python train.py --dataset="regions of photos with short descriptions (Visual Genome)" --horizontal_flip=true --encoder_avg_pool_shortcut=false --decoder_padding_mode="replicate" --decoder_widths=[64, 128, 192, 256] --codebook_size=512 --residual_init="scaled_by_depth" --grad_clip=0.5 --batch_size=128 --weight_decay=0.06
Rows from block 3 of the encoder, named by matrix and row number. Rows with one number belong to one channel. Each number is 50 + 15 x the weight over its row's rms, rounded and kept within 0 to 99. All counts start at 0. After the name is the row's rms in percent of the matrix's.
# convs0: first 3x3 conv, stride 2 (encoder.blocks.3.convs.0.weight, 96x48x3x3), inputs 14-20, a 3x3 kernel for each
# convs1: second 3x3 conv (encoder.blocks.3.convs.1.weight, 96x96x3x3, transposed), outputs 16-23, a 3x3 kernel for each
convs0.40 101:47 57 75 32 45 57 38 53 67 28 24 48 39 44 26 43 48 51 71 54 38 78 51 28 90 42 22 60 60 59 53 42 40 58 55 55 39 51 28 56 61 30 57 64 28 45 51 71 40 56 69 27 41 75 34 54 46 42 71 65 27 51 42
convs1.40 106:64 45 49 51 19 39 59 41 32 51 48 72 69 51 45 58 41 42 71 65 33 75 46 00 55 40 08 49 56 41 36 52 23 40 43 14 68 44 46 64 59 30 55 43 30 28 37 41 46 61 41 58 57 53 46 77 66 50 52 66 71 67 67 36 70 61 59 38 45 71 65 53
convs0.41 098:54 62 58 36 50 55 35 76 70 59 87 44 47 61 88 61 54 57 66 59 64 68 53 61 50 54 42 48 59 50 39 57 49 39 29 41 58 55 45 46 45 55 53 68 56 70 49 61 57 42 22 64 83 51 60 59 68 44 50 54 58 56 61
convs1.41 109:29 35 43 43 36 63 65 47 82 53 54 37 69 56 75 43 45 50 65 64 68 41 55 96 30 37 64 53 52 69 36 43 65 48 46 86 55 57 61 64 43 56 52 51 52 73 88 77 60 40 43 20 31 23 46 61 70 38 51 82 60 49 60 43 69 30 57 99 45 34 34 27
convs0.42 098:44 54 44 28 49 45 18 39 23 76 73 32 80 55 12 84 60 26 78 58 71 60 36 63 58 38 71 48 54 58 80 65 40 81 52 31 42 53 75 56 51 46 48 50 59 53 66 09 34 52 11 38 48 22 54 63 71 76 56 70 95 71 81
convs1.42 109:21 47 57 15 42 46 34 42 48 44 42 68 54 55 66 51 45 48 48 37 35 53 48 52 71 43 44 66 57 53 73 38 46 65 41 44 30 34 28 39 25 09 49 38 53 68 65 49 81 53 45 82 57 50 68 55 49 50 47 32 61 53 26 64 36 17 46 52 55 49 33 31
convs0.43 093:43 28 04 63 45 27 94 83 68 33 50 45 27 54 31 51 48 37 56 77 99 33 15 54 18 24 27 60 66 88 59 53 61 35 34 62 50 58 58 57 78 90 37 52 57 70 47 51 53 46 20 48 50 18 47 57 63 37 45 68 42 43 67
convs1.43 102:51 62 45 40 44 45 55 46 28 53 55 48 32 52 59 15 20 41 44 43 56 64 60 84 52 42 57 25 35 35 55 43 43 30 51 76 44 67 82 25 37 56 37 51 59 29 51 45 46 57 50 51 74 60 46 59 90 38 32 40 29 58 26 54 49 49 45 60 78 51 22 52
convs0.44 102:68 54 71 57 46 58 63 47 45 32 64 41 35 71 53 49 55 31 43 55 48 27 44 67 40 29 59 52 42 55 43 46 74 35 46 71 68 79 47 56 80 38 54 65 27 85 62 55 48 37 50 70 68 43 78 80 69 75 69 55 64 52 54
convs1.44 097:29 57 56 40 62 38 45 56 46 37 56 43 51 41 62 43 41 72 61 67 57 41 52 67 22 27 43 58 78 67 65 64 48 75 65 79 59 77 73 54 42 63 31 38 69 57 75 72 57 52 49 43 48 40 46 35 59 41 50 46 59 47 39 52 55 64 41 80 52 23 31 37
convs0.45 094:70 58 67 65 47 47 41 38 45 61 56 50 59 48 52 44 44 35 41 29 62 38 42 60 38 48 74 17 29 31 39 48 55 66 82 78 54 50 30 56 51 42 75 74 67 66 05 77 71 22 99 57 10 86 37 43 39 61 72 69 65 55 51
convs1.45 081:58 60 66 52 59 66 65 66 72 20 08 26 28 29 22 49 45 43 66 62 53 66 56 45 67 58 56 58 56 51 43 34 41 57 49 45 25 42 46 32 55 69 37 64 42 52 42 36 55 41 39 49 38 34 48 45 34 68 51 47 58 46 67 36 60 52 48 60 47 58 53 50
convs0.46 111:74 73 51 66 60 37 38 41 45 32 20 46 33 26 63 48 50 98 37 44 42 23 17 30 16 29 43 27 39 31 49 51 37 74 71 46 66 54 35 53 45 40 26 49 53 53 48 45 51 51 51 44 40 55 60 65 40 54 64 46 56 53 34
convs1.46 106:65 58 55 55 63 43 60 55 28 56 62 55 65 35 18 61 54 41 56 41 39 50 31 22 68 32 33 39 40 54 29 36 37 32 40 24 30 43 50 51 42 46 28 32 39 67 45 61 60 39 53 63 52 78 52 41 56 50 29 58 50 51 57 55 55 81 55 48 64 50 68 61
convs0.47 102:40 50 41 49 62 56 51 53 60 68 54 66 76 57 45 80 75 74 43 30 64 59 63 60 39 18 41 52 35 49 29 31 44 62 96 63 50 56 58 48 37 41 49 42 50 73 72 48 57 77 62 32 61 52 56 38 35 50 33 42 49 45 47
convs1.47 100:44 45 54 39 36 63 73 47 74 41 36 56 38 41 40 57 76 79 36 41 51 44 49 58 64 43 81 58 53 58 65 45 64 42 54 56 41 36 39 48 61 70 40 36 53 60 57 52 41 26 32 51 31 34 94 64 67 57 52 55 85 74 35 51 51 57 44 47 52 55 42 72
convs0.48 096:51 56 53 50 60 55 54 44 36 55 41 30 35 63 75 33 31 57 59 47 32 45 60 64 61 36 56 54 54 46 48 55 70 48 65 69 41 52 40 49 74 73 41 69 68 59 46 19 47 35 21 64 25 23 55 48 57 54 64 49 16 48 58
convs1.48 114:66 57 29 72 53 36 71 28 46 44 53 20 38 50 86 27 34 42 44 38 56 26 54 91 33 29 63 41 33 70 51 15 55 59 46 72 59 62 48 52 46 56 47 46 54 53 54 33 48 65 55 57 73 54 61 35 55 48 42 50 59 53 61 16 56 59 07 79 98 02 33 60
convs0.49 105:24 30 33 25 30 36 46 45 35 49 59 67 46 58 39 39 66 51 82 67 72 79 27 55 76 40 09 55 57 51 59 55 49 40 57 58 56 67 50 69 53 51 58 30 29 46 32 78 59 39 72 56 66 82 66 50 51 50 44 61 31 47 70
convs1.49 095:28 26 61 31 30 74 55 43 68 63 36 36 44 31 25 51 59 70 43 54 44 49 72 40 27 47 52 59 75 60 47 45 62 54 34 45 60 28 28 62 28 16 54 19 08 63 39 43 66 55 45 62 39 37 67 72 65 34 36 44 46 37 26 69 41 27 50 43 42 46 81 87
convs0.50 095:49 59 46 36 39 41 37 35 42 42 35 92 26 35 99 48 36 75 39 60 59 76 41 56 57 31 36 24 68 69 11 54 66 17 55 74 30 54 46 33 64 52 45 71 63 55 47 45 41 36 37 53 47 31 65 54 54 38 47 51 30 44 63
convs1.50 117:73 64 52 77 74 50 71 68 56 49 56 08 57 50 62 48 42 40 50 45 43 40 47 54 29 40 28 45 42 49 39 45 66 68 76 74 58 58 52 77 63 79 56 66 66 67 41 68 46 21 48 38 32 40 63 30 53 51 41 49 61 38 80 32 36 29 49 99 66 40 51 36
convs0.51 098:82 40 32 70 45 43 61 37 38 61 66 46 56 46 36 66 54 17 54 53 99 23 43 81 19 18 63 49 44 51 38 57 52 55 50 55 47 26 36 68 28 37 56 37 29 71 72 19 55 81 28 67 72 58 48 35 43 44 37 42 55 62 57
convs1.51 087:46 53 93 30 37 93 05 21 58 52 22 74 43 47 62 49 47 52 48 42 66 60 46 71 61 45 40 38 28 47 53 36 59 40 38 55 33 34 25 32 37 16 34 47 15 44 42 49 53 55 57 46 65 51 59 99 73 30 35 58 27 27 72 65 46 06 71 48 41 99 48 38
convs0.52 107:42 43 18 61 55 43 69 68 52 76 52 70 71 57 58 60 35 90 49 33 48 41 32 32 30 09 19 57 56 79 46 34 45 66 63 80 44 35 40 38 33 36 35 30 33 73 68 31 64 58 15 51 51 22 26 28 37 45 48 46 48 43 43
convs1.52 103:34 61 63 29 55 70 10 38 37 69 57 65 51 53 67 37 40 55 48 35 44 66 41 31 66 35 34 43 33 56 72 46 48 22 46 59 30 35 43 42 38 42 48 37 47 51 28 41 58 57 60 52 41 55 75 72 50 58 59 59 37 56 95 50 40 50 66 32 66 94 22 28
convs0.53 102:30 22 35 29 20 37 47 40 58 53 45 39 55 42 25 35 28 31 80 82 66 72 76 33 54 57 27 46 63 59 50 55 57 55 53 39 42 42 57 44 49 73 53 54 60 57 53 60 48 33 55 43 51 55 44 48 47 39 43 42 53 44 24
convs1.53 104:36 49 53 11 07 18 16 27 31 70 72 45 84 61 33 66 35 20 49 55 32 53 47 21 42 41 22 70 62 50 52 68 60 39 59 72 78 64 50 62 56 56 63 57 52 67 62 63 81 65 44 75 66 05 31 60 59 12 41 36 22 41 50 37 34 32 82 42 15 62 40 37
convs0.54 105:52 52 56 70 61 70 46 35 51 77 39 51 99 30 46 85 58 77 49 60 45 49 32 30 51 25 43 32 47 62 41 52 48 48 50 60 36 65 57 45 37 31 45 35 41 37 45 53 39 56 93 30 48 66 40 57 43 84 77 58 65 66 35
convs1.54 111:34 48 76 34 46 68 42 57 62 79 35 39 44 12 24 78 70 71 60 40 40 52 42 23 44 39 50 58 37 47 94 45 34 54 46 27 43 46 48 30 59 59 35 49 45 61 40 52 58 45 41 77 45 56 72 80 48 58 45 58 61 85 64 62 64 59 74 65 68 67 72 64
convs0.55 101:76 61 39 77 63 36 82 82 45 37 54 28 64 70 51 42 62 19 41 28 38 46 49 62 44 21 44 60 50 30 53 61 45 53 64 27 35 65 22 43 85 31 38 82 24 50 40 32 47 45 42 31 55 55 24 41 36 29 47 36 30 50 46
convs1.55 092:33 39 26 66 72 53 69 78 51 43 39 41 40 42 86 32 43 66 43 22 48 55 50 77 43 40 32 45 41 44 47 50 43 77 87 84 34 46 48 40 52 53 31 48 47 52 60 52 51 72 64 33 62 58 38 43 47 55 47 43 59 52 46 36 42 58 35 69 76 33 48 59
convs0.56 093:75 72 66 43 45 57 26 34 42 17 25 46 19 26 63 35 37 61 31 46 61 56 73 57 56 48 45 55 52 28 72 72 65 37 74 76 49 53 61 44 42 58 26 55 66 36 56 35 71 70 64 48 35 40 40 49 61 25 55 46 43 51 58
convs1.56 076:30 51 49 29 51 46 27 56 53 59 69 37 68 65 62 63 52 54 63 63 34 73 65 30 75 64 46 49 60 72 29 61 72 57 73 73 52 75 84 45 44 62 29 31 21 52 44 62 65 51 48 58 38 18 23 40 53 45 40 46 33 51 59 67 64 47 66 52 33 56 28 36
convs0.57 102:62 58 51 43 58 48 60 67 46 61 62 07 56 48 33 67 48 18 43 42 36 31 44 23 28 40 23 43 36 16 52 53 26 43 40 31 53 40 59 39 27 46 33 29 34 50 50 51 49 37 61 53 75 51 33 37 43 46 35 51 51 49 62
convs1.57 121:10 30 41 22 47 40 46 83 63 69 36 61 63 32 41 77 72 52 50 53 54 37 52 50 42 48 53 30 43 54 51 44 30 47 54 33 40 46 32 42 56 25 41 34 45 63 63 44 70 60 46 62 48 54 64 65 29 54 50 57 48 61 63 73 76 99 70 42 68 81 68 57
convs0.58 100:52 68 60 42 67 53 52 62 56 60 54 57 37 67 26 24 69 09 40 52 51 50 71 45 37 54 55 44 53 54 47 67 74 33 42 40 44 79 34 28 70 27 14 66 24 37 18 72 47 33 53 35 29 57 40 58 44 38 62 48 25 65 61
convs1.58 092:48 59 48 47 59 64 45 54 46 45 42 46 62 40 46 52 34 62 33 36 31 83 48 21 70 55 12 50 49 57 42 52 38 57 58 53 30 47 38 54 62 56 44 56 41 52 44 44 80 67 48 74 68 33 27 51 59 19 53 64 58 57 36 60 51 48 63 57 09 41 34 30
convs0.59 106:19 53 64 32 52 53 34 42 45 31 46 54 30 48 50 28 48 71 63 62 44 62 50 28 60 79 45 65 55 47 59 57 37 52 46 16 59 89 52 56 76 48 35 66 47 69 79 11 74 41 26 41 35 53 35 64 50 32 52 48 37 54 68
convs1.59 122:35 47 48 37 46 51 34 49 62 43 35 34 31 38 50 51 47 73 26 16 38 18 36 83 24 36 67 72 61 39 49 44 40 58 60 50 56 67 57 45 39 75 36 20 60 38 66 46 32 43 30 37 35 32 78 30 28 46 23 20 30 41 47 33 14 38 58 70 51 44 71 53
convs0.60 110:37 48 62 42 45 50 41 53 46 72 70 56 42 38 42 54 44 40 25 48 51 87 60 43 27 47 43 62 37 23 50 53 51 53 43 49 56 58 45 45 48 20 26 34 21 31 32 28 25 42 63 46 76 61 68 52 43 47 42 57 41 40 54
convs1.60 125:67 62 76 64 50 46 58 54 56 49 23 41 63 45 36 42 47 59 82 63 48 90 50 00 44 45 46 60 64 41 50 65 44 64 49 44 65 60 42 70 64 44 54 45 37 31 28 37 47 49 41 61 58 60 19 19 41 26 42 48 50 65 61 69 55 59 71 47 15 33 43 60
convs0.61 094:42 41 24 66 65 65 67 65 52 41 38 44 42 32 36 49 27 46 48 53 76 40 48 48 76 60 34 56 46 45 49 58 48 52 60 62 57 46 53 45 36 43 48 26 48 53 50 73 69 44 55 65 57 59 60 52 42 48 43 53 48 61 66
convs1.61 091:22 77 37 04 63 38 13 66 40 60 57 37 62 47 35 46 60 67 38 30 43 61 31 35 66 54 26 42 49 27 29 31 43 28 15 07 58 41 42 60 58 42 47 51 53 86 56 63 82 19 19 84 44 24 55 64 59 40 53 45 52 61 44 70 37 38 75 35 44 26 40 69
convs0.62 101:38 45 39 37 38 45 57 55 76 49 70 47 30 65 30 56 79 73 45 36 59 23 21 46 40 60 72 63 75 84 44 58 54 35 43 37 55 76 47 42 65 44 41 64 39 44 19 46 47 47 44 57 52 67 54 53 41 31 53 23 51 65 42
convs1.62 087:36 72 48 43 79 68 46 69 62 52 84 85 47 58 63 35 47 57 38 39 33 49 52 45 71 51 41 56 60 52 41 37 47 39 42 39 41 44 44 38 45 42 36 52 49 68 60 68 50 31 37 47 24 47 63 64 99 55 42 78 49 57 68 50 62 34 48 64 51 40 41 45
convs0.63 100:56 59 58 51 62 57 48 57 51 52 48 44 62 38 66 94 74 99 39 48 46 25 58 48 50 64 49 43 67 63 29 67 73 37 72 72 52 23 33 66 52 63 72 41 39 52 42 51 40 32 38 33 44 49 44 47 63 46 51 61 30 41 46
convs1.63 116:93 77 69 64 39 34 70 53 52 84 89 63 52 50 36 48 43 25 74 71 71 65 53 47 55 52 74 36 36 76 26 42 50 26 24 25 65 57 57 68 54 50 57 42 45 67 39 55 63 41 66 70 38 62 52 44 79 57 50 59 53 53 48 33 63 51 41 45 47 35 43 51
convs0.64 098:45 61 71 39 63 70 19 52 59 47 68 42 36 68 47 36 64 51 40 41 71 59 43 82 82 48 96 31 55 63 40 53 58 62 43 60 22 50 27 36 40 27 39 31 31 61 45 81 60 23 68 59 30 60 34 44 57 59 67 87 50 54 67
convs1.64 086:86 61 51 70 47 29 76 68 45 66 52 43 66 55 49 48 35 22 57 52 70 55 55 56 48 50 48 56 43 63 35 58 61 68 57 50 61 49 46 54 21 19 68 39 37 37 51 72 47 70 71 55 69 62 51 58 53 56 53 60 45 51 48 27 60 50 43 49 53 29 49 71
convs0.65 097:50 44 34 54 63 66 37 35 33 61 51 52 65 69 58 51 45 37 63 70 45 66 59 49 68 57 32 19 29 31 42 35 32 49 54 55 26 39 37 37 54 43 39 61 53 47 69 60 46 57 59 37 28 46 63 65 48 63 64 54 61 66 51
convs1.65 090:89 80 97 73 56 89 63 43 66 65 66 52 68 59 53 54 45 37 73 73 91 54 49 63 54 54 47 43 26 38 28 38 47 58 35 38 53 47 55 57 46 42 72 59 50 37 68 59 14 52 62 13 58 51 56 68 72 50 43 46 54 42 51 40 60 47 57 60 58 40 69 49
convs0.66 096:25 38 38 21 50 61 30 66 56 57 59 77 42 62 55 54 38 42 59 44 77 84 65 91 49 72 97 23 22 38 44 38 60 31 14 38 55 60 57 50 67 54 67 61 65 11 56 25 40 50 36 66 45 31 47 53 64 38 44 47 55 39 38
convs1.66 111:29 27 82 39 26 85 37 18 69 44 52 59 50 42 42 43 48 36 49 39 44 25 34 61 33 55 48 80 48 57 47 39 76 40 23 62 53 38 46 54 23 45 42 60 69 38 54 53 47 32 42 35 27 29 60 54 63 43 37 52 36 18 54 60 38 20 51 72 26 48 99 36
convs0.67 096:27 56 63 19 49 52 34 58 73 53 44 16 67 25 19 81 47 19 17 30 10 56 48 43 81 45 57 64 48 66 55 53 61 68 36 45 48 55 43 46 55 41 50 54 35 40 57 44 29 49 56 35 66 83 59 54 63 41 48 54 53 48 43
convs1.67 081:52 58 81 51 25 69 51 55 55 55 61 70 40 28 28 56 73 54 50 42 54 47 37 30 56 47 58 74 46 14 51 43 20 33 29 00 57 45 52 63 44 48 57 60 67 52 61 60 45 40 45 55 42 38 45 36 64 60 52 35 71 59 49 60 54 83 62 47 40 64 67 31
convs0.68 105:46 62 52 35 57 41 25 61 36 41 28 50 51 54 57 36 33 44 50 30 43 43 23 37 71 78 87 75 56 67 70 50 53 55 23 29 51 58 57 63 56 63 39 39 54 15 29 32 51 31 66 79 44 63 30 46 27 48 56 46 45 29 42
convs1.68 123:38 29 25 66 64 65 52 69 48 27 22 34 50 54 41 56 83 49 26 17 44 57 54 36 50 78 45 50 72 40 47 54 68 45 27 51 44 39 29 66 47 35 76 81 68 55 50 51 51 51 42 51 71 55 73 74 40 56 67 53 22 11 25 31 10 35 55 49 22 66 99 62
convs0.69 089:21 15 02 44 48 28 36 41 34 72 54 64 70 37 53 80 30 99 65 63 71 58 61 54 62 49 62 45 55 56 54 34 43 97 81 88 44 68 54 65 61 58 50 47 45 64 46 06 55 65 45 42 74 56 54 52 49 62 56 53 64 48 37
convs1.69 089:37 56 59 61 48 56 63 53 68 48 70 55 34 58 66 22 31 45 28 44 47 59 72 78 72 40 59 65 43 51 62 38 57 57 49 70 56 76 82 29 48 53 33 35 38 52 44 53 60 32 44 55 37 47 45 41 66 44 52 62 53 50 62 44 65 59 48 56 41 34 18 25
convs0.70 107:33 29 37 72 73 77 44 52 62 32 53 77 41 40 62 39 57 59 65 47 46 58 76 54 44 35 46 24 32 58 52 45 60 76 77 69 61 56 58 46 42 38 56 56 54 38 42 62 38 62 78 32 46 57 31 40 43 36 52 40 54 65 55
convs1.70 101:28 40 55 47 39 60 31 49 77 68 67 80 46 26 36 81 75 78 57 57 45 37 50 58 63 53 57 48 71 52 22 42 35 13 37 35 52 45 68 47 44 66 35 41 57 69 56 55 45 00 35 44 22 35 66 20 32 50 35 41 51 39 28 62 71 62 57 29 37 65 64 49
convs0.71 103:60 67 54 49 54 35 57 47 30 79 70 44 62 38 07 55 43 29 56 74 32 59 66 16 60 54 15 31 45 50 51 51 49 38 49 42 14 39 55 24 44 67 41 54 72 35 66 22 51 76 18 53 95 38 50 53 55 36 50 56 56 56 46
convs1.71 090:63 43 42 71 53 59 72 61 50 43 28 35 65 65 52 82 69 73 44 41 43 48 45 43 55 43 27 57 59 40 62 36 30 68 44 38 27 10 05 68 70 46 63 61 66 57 66 63 42 40 45 37 51 55 68 55 17 65 41 30 46 46 22 51 34 48 41 41 58 44 22 50
convs0.72 096:76 52 48 79 49 44 78 53 46 59 57 42 74 46 26 69 50 26 44 57 55 54 76 45 38 74 30 61 50 41 46 60 55 39 41 40 56 28 57 52 27 42 52 26 48 43 48 43 41 44 33 42 55 52 56 49 69 60 35 60 42 31 45
convs1.72 091:55 47 60 39 50 43 58 75 44 36 44 48 56 41 16 70 68 45 72 47 35 59 33 17 61 39 35 58 47 40 67 49 30 50 47 49 49 53 54 48 81 69 44 43 57 56 63 58 52 51 48 50 52 34 33 23 33 44 35 41 27 74 51 42 40 60 58 35 38 36 27 43
convs0.73 098:36 46 45 35 37 42 36 46 51 79 54 69 74 45 99 63 27 54 74 52 65 56 37 68 51 33 61 46 46 65 33 49 60 31 47 61 87 64 61 72 54 51 46 35 60 40 16 64 29 40 89 35 23 76 27 30 49 55 41 62 60 61 69
convs1.73 100:67 46 26 74 57 33 93 55 35 53 43 14 47 52 43 44 57 43 30 44 43 26 78 40 19 57 34 38 43 56 63 56 69 74 56 59 59 44 29 68 61 45 66 46 34 61 48 80 59 47 72 66 49 77 74 47 46 50 40 54 51 36 66 43 39 27 43 44 30 26 18 31
convs0.74 098:47 25 38 71 47 51 84 47 57 59 53 65 63 39 69 43 44 52 48 52 61 36 49 34 65 53 40 45 30 56 46 36 61 56 40 49 45 75 50 36 52 31 32 34 00 34 27 55 53 38 61 51 56 72 70 46 45 67 42 40 78 56 52
convs1.74 083:71 50 49 77 53 56 72 53 69 53 52 21 49 52 33 52 60 53 46 50 45 48 46 31 33 41 49 45 40 34 47 40 33 57 37 26 61 60 47 64 67 60 32 41 26 44 40 48 52 56 51 58 56 60 56 44 26 66 67 48 49 75 76 51 51 57 46 35 33 38 37 43
convs0.75 109:64 61 47 56 43 41 60 55 51 65 50 52 70 53 45 52 41 40 54 48 49 31 25 40 45 61 44 62 51 55 71 48 54 60 48 52 39 35 26 56 46 43 62 63 58 61 69 47 61 57 37 47 52 26 52 47 39 50 47 37 45 39 40
convs1.75 101:55 71 61 20 61 51 38 56 50 40 41 60 62 54 58 71 62 55 54 47 31 52 50 49 52 44 35 48 62 50 44 52 53 33 66 49 48 69 53 44 42 56 48 52 53 82 66 60 45 03 19 52 12 39 59 42 43 41 50 23 47 45 35 51 49 60 50 56 71 69 39 73
convs0.76 110:19 45 92 19 41 79 20 27 55 38 49 38 59 41 51 58 36 41 51 48 69 65 64 56 59 64 40 67 32 08 72 50 24 53 53 56 68 60 38 83 60 28 68 49 18 40 81 41 59 61 42 56 99 34 59 63 47 64 71 56 46 75 58
convs1.76 114:42 32 41 34 33 38 52 52 34 32 45 69 51 58 59 50 75 75 45 55 49 44 48 30 36 47 67 57 56 62 72 32 54 84 42 54 57 53 41 83 50 22 57 28 22 48 57 55 54 62 50 56 60 50 57 53 51 28 48 71 41 69 63 51 57 55 37 37 42 38 53 44
convs0.77 096:59 51 49 53 47 55 66 63 69 41 44 99 27 41 87 28 63 70 30 29 24 43 32 56 35 77 98 50 51 48 47 54 72 61 48 70 59 50 35 45 27 20 58 29 25 49 32 44 49 48 45 58 42 52 36 43 47 45 54 53 39 41 41
convs1.77 090:00 15 29 36 74 86 61 71 70 41 32 27 52 46 52 56 52 38 43 34 57 48 42 76 75 63 55 47 52 48 28 46 61 31 42 61 61 52 68 64 65 61 63 64 52 31 06 53 22 23 42 51 34 45 37 30 42 30 27 53 37 22 56 65 33 33 65 37 41 72 58 24
convs0.78 098:35 42 33 48 50 60 47 38 56 52 63 60 62 80 29 62 81 27 64 47 54 76 61 53 55 34 38 35 47 51 66 65 54 54 74 76 34 35 37 67 52 60 36 48 43 33 55 66 59 59 56 46 36 41 33 28 16 60 52 26 63 71 45
convs1.78 086:52 59 40 49 52 49 43 53 52 39 50 56 36 48 42 29 38 41 32 41 56 25 51 61 37 41 37 79 81 54 77 61 54 43 40 28 54 30 13 51 15 32 69 71 73 34 44 36 41 33 48 41 55 57 69 63 68 36 37 28 38 32 34 58 22 41 40 37 25 42 41 35
convs0.79 100:50 64 62 58 59 35 65 47 17 43 40 64 58 57 50 45 47 54 71 59 81 47 13 51 52 55 70 29 32 55 24 45 55 45 71 77 65 46 68 64 46 54 47 18 32 46 81 46 34 34 63 67 71 48 62 59 49 71 55 49 31 40 37
convs1.79 083:37 30 42 35 46 66 53 59 70 55 39 31 55 47 20 61 65 73 88 49 58 72 50 33 60 52 33 48 66 54 54 58 48 42 28 33 24 16 28 51 53 59 33 41 39 68 53 70 68 26 46 63 45 50 61 48 52 64 68 70 68 74 69 64 42 62 48 28 40 51 40 40
convs0.80 111:52 37 45 63 54 50 73 80 69 25 47 62 28 28 78 41 03 31 43 99 97 20 83 99 00 60 90 61 68 60 52 63 61 39 18 29 65 76 74 42 63 78 32 32 46 55 56 47 37 57 51 63 56 60 67 62 52 58 57 40 77 58 56
convs1.80 107:70 57 69 63 35 65 72 32 68 51 68 67 46 40 65 55 39 57 73 60 63 60 43 66 66 59 99 40 22 28 49 58 34 50 71 79 50 44 64 40 38 70 26 29 51 40 69 70 61 32 48 46 44 26 59 60 85 21 39 35 22 34 54 41 45 43 59 56 37 88 99 71
convs0.81 098:58 35 54 56 42 67 40 39 74 45 65 42 39 54 32 20 42 55 40 45 48 37 47 50 51 53 52 39 35 31 35 38 22 39 36 10 38 52 27 46 53 24 59 72 46 57 60 82 77 55 75 46 54 42 50 55 52 46 43 42 72 85 70
convs1.81 120:28 25 22 47 61 52 38 57 67 29 31 57 47 58 62 21 53 48 68 60 62 74 66 59 60 51 31 15 42 26 32 55 39 39 30 14 35 40 38 46 59 40 59 92 91 63 55 71 63 51 58 60 42 47 79 76 64 51 51 51 13 24 23 80 67 72 47 45 46 43 38 51
convs0.82 107:62 76 85 43 51 48 27 39 28 41 57 40 57 56 57 68 79 50 67 52 57 55 43 32 46 45 43 75 59 61 49 59 64 10 17 26 60 72 58 30 43 40 20 33 31 36 54 50 35 47 36 62 40 59 47 49 46 39 36 30 47 49 51
convs1.82 100:25 16 27 50 44 51 69 68 57 35 49 54 37 45 50 44 51 37 56 42 56 36 46 56 41 44 57 57 72 78 61 59 54 61 43 68 43 45 48 43 18 13 68 25 17 56 71 74 52 59 49 25 28 45 94 62 48 71 44 40 51 44 52 56 36 69 51 35 47 59 67 50
convs0.83 100:36 58 57 37 56 53 40 46 53 61 67 43 51 43 34 61 56 46 86 67 76 73 54 50 53 16 27 36 31 32 25 27 45 34 64 70 57 51 60 48 34 37 62 37 31 76 60 52 65 16 56 44 22 51 44 48 58 36 35 48 61 61 68
convs1.83 119:67 54 66 52 39 49 56 39 49 63 60 74 66 29 32 85 44 46 48 70 50 42 48 44 29 45 43 74 67 58 57 36 44 62 36 35 80 59 63 69 55 39 68 25 34 43 50 43 50 65 49 63 57 55 70 63 47 73 63 58 41 64 35 37 55 75 28 28 62 44 55 77
convs0.84 096:26 28 36 26 29 42 29 33 29 43 19 45 25 55 51 53 59 89 58 71 54 59 65 41 32 27 43 74 48 50 53 54 45 38 44 40 64 49 71 49 54 58 50 29 50 46 74 71 37 63 57 42 74 49 60 54 50 62 52 45 49 51 58
convs1.84 094:50 57 52 44 48 47 46 28 30 66 62 59 58 56 36 49 44 10 50 52 39 73 51 30 67 32 45 56 43 43 31 19 44 44 40 49 61 64 50 50 50 27 40 35 15 72 49 57 67 46 53 68 64 60 42 60 68 26 41 53 49 53 57 58 44 17 65 55 45 45 44 41
convs0.85 100:29 56 60 51 65 51 52 59 49 52 59 33 45 68 44 16 58 01 64 35 29 50 28 23 51 35 18 79 52 42 49 45 55 99 73 60 69 66 54 73 71 34 49 51 30 61 62 71 42 66 54 65 51 73 43 49 59 52 50 56 44 49 44
convs1.85 096:42 73 57 42 62 45 31 49 61 70 71 63 43 38 56 39 32 32 62 50 49 65 47 53 53 30 76 53 53 40 33 38 23 42 40 23 47 64 46 37 54 46 34 37 42 58 63 64 63 49 36 62 52 53 31 63 93 32 56 46 33 49 50 65 54 40 61 49 48 48 58 80
convs0.86 099:62 51 55 52 50 41 36 32 21 48 34 53 47 41 44 48 42 88 27 73 63 52 61 76 55 50 72 26 44 58 33 53 62 71 79 69 50 51 54 57 51 61 49 49 50 50 50 46 64 59 35 40 50 00 37 48 57 52 57 61 43 54 62
convs1.86 096:73 72 37 83 67 44 80 72 48 53 68 51 43 65 55 34 47 50 45 50 53 51 47 63 46 47 79 44 53 77 27 38 45 57 53 56 63 41 41 43 36 36 53 38 42 52 37 47 56 67 75 82 87 76 60 42 54 65 53 48 65 73 45 51 47 49 30 26 56 42 35 85
convs0.87 105:61 64 66 68 66 64 56 53 49 41 47 60 36 45 70 44 59 63 37 57 71 53 52 45 54 58 73 56 60 46 33 48 36 39 52 61 42 48 55 52 56 60 60 65 70 66 54 47 46 37 40 68 46 53 45 48 50 48 48 62 42 53 66
convs1.87 098:48 19 59 50 23 93 48 19 94 50 45 46 39 42 46 41 54 58 33 46 55 37 57 79 37 47 78 44 44 75 38 25 75 48 48 62 52 49 55 48 48 55 51 49 52 60 55 60 16 35 56 30 34 36 70 54 61 52 36 61 57 43 57 51 24 08 57 57 66 39 61 65
convs0.88 098:52 46 54 59 41 49 58 21 41 33 65 00 45 68 13 22 64 22 41 55 75 36 48 60 39 56 77 59 45 34 44 56 43 59 74 70 46 55 26 57 59 12 37 65 31 58 47 88 54 43 78 32 20 57 30 55 57 53 55 44 37 55 32
convs1.88 100:37 59 68 37 71 74 27 60 54 43 42 66 33 37 72 34 23 55 52 56 47 47 43 30 47 61 61 63 61 31 69 73 32 73 63 25 38 65 73 16 65 59 12 40 42 44 58 40 38 51 61 49 41 36 47 65 55 29 44 50 69 58 46 53 39 54 51 37 55 75 47 68
convs0.89 098:47 39 42 54 42 49 50 47 38 57 31 33 67 42 49 66 55 65 45 80 61 50 65 47 52 55 29 70 33 39 43 63 60 39 65 66 64 57 52 65 64 73 28 31 51 57 84 64 45 57 55 25 39 26 70 66 47 66 68 40 21 34 27
convs1.89 090:44 61 69 38 69 62 25 63 73 72 59 66 52 57 61 34 36 49 34 55 45 26 43 38 46 43 41 69 54 53 70 37 34 64 43 47 48 80 99 48 50 49 20 38 04 36 50 57 43 45 46 53 44 51 73 63 42 40 45 35 44 70 53 53 64 47 43 50 51 22 11 33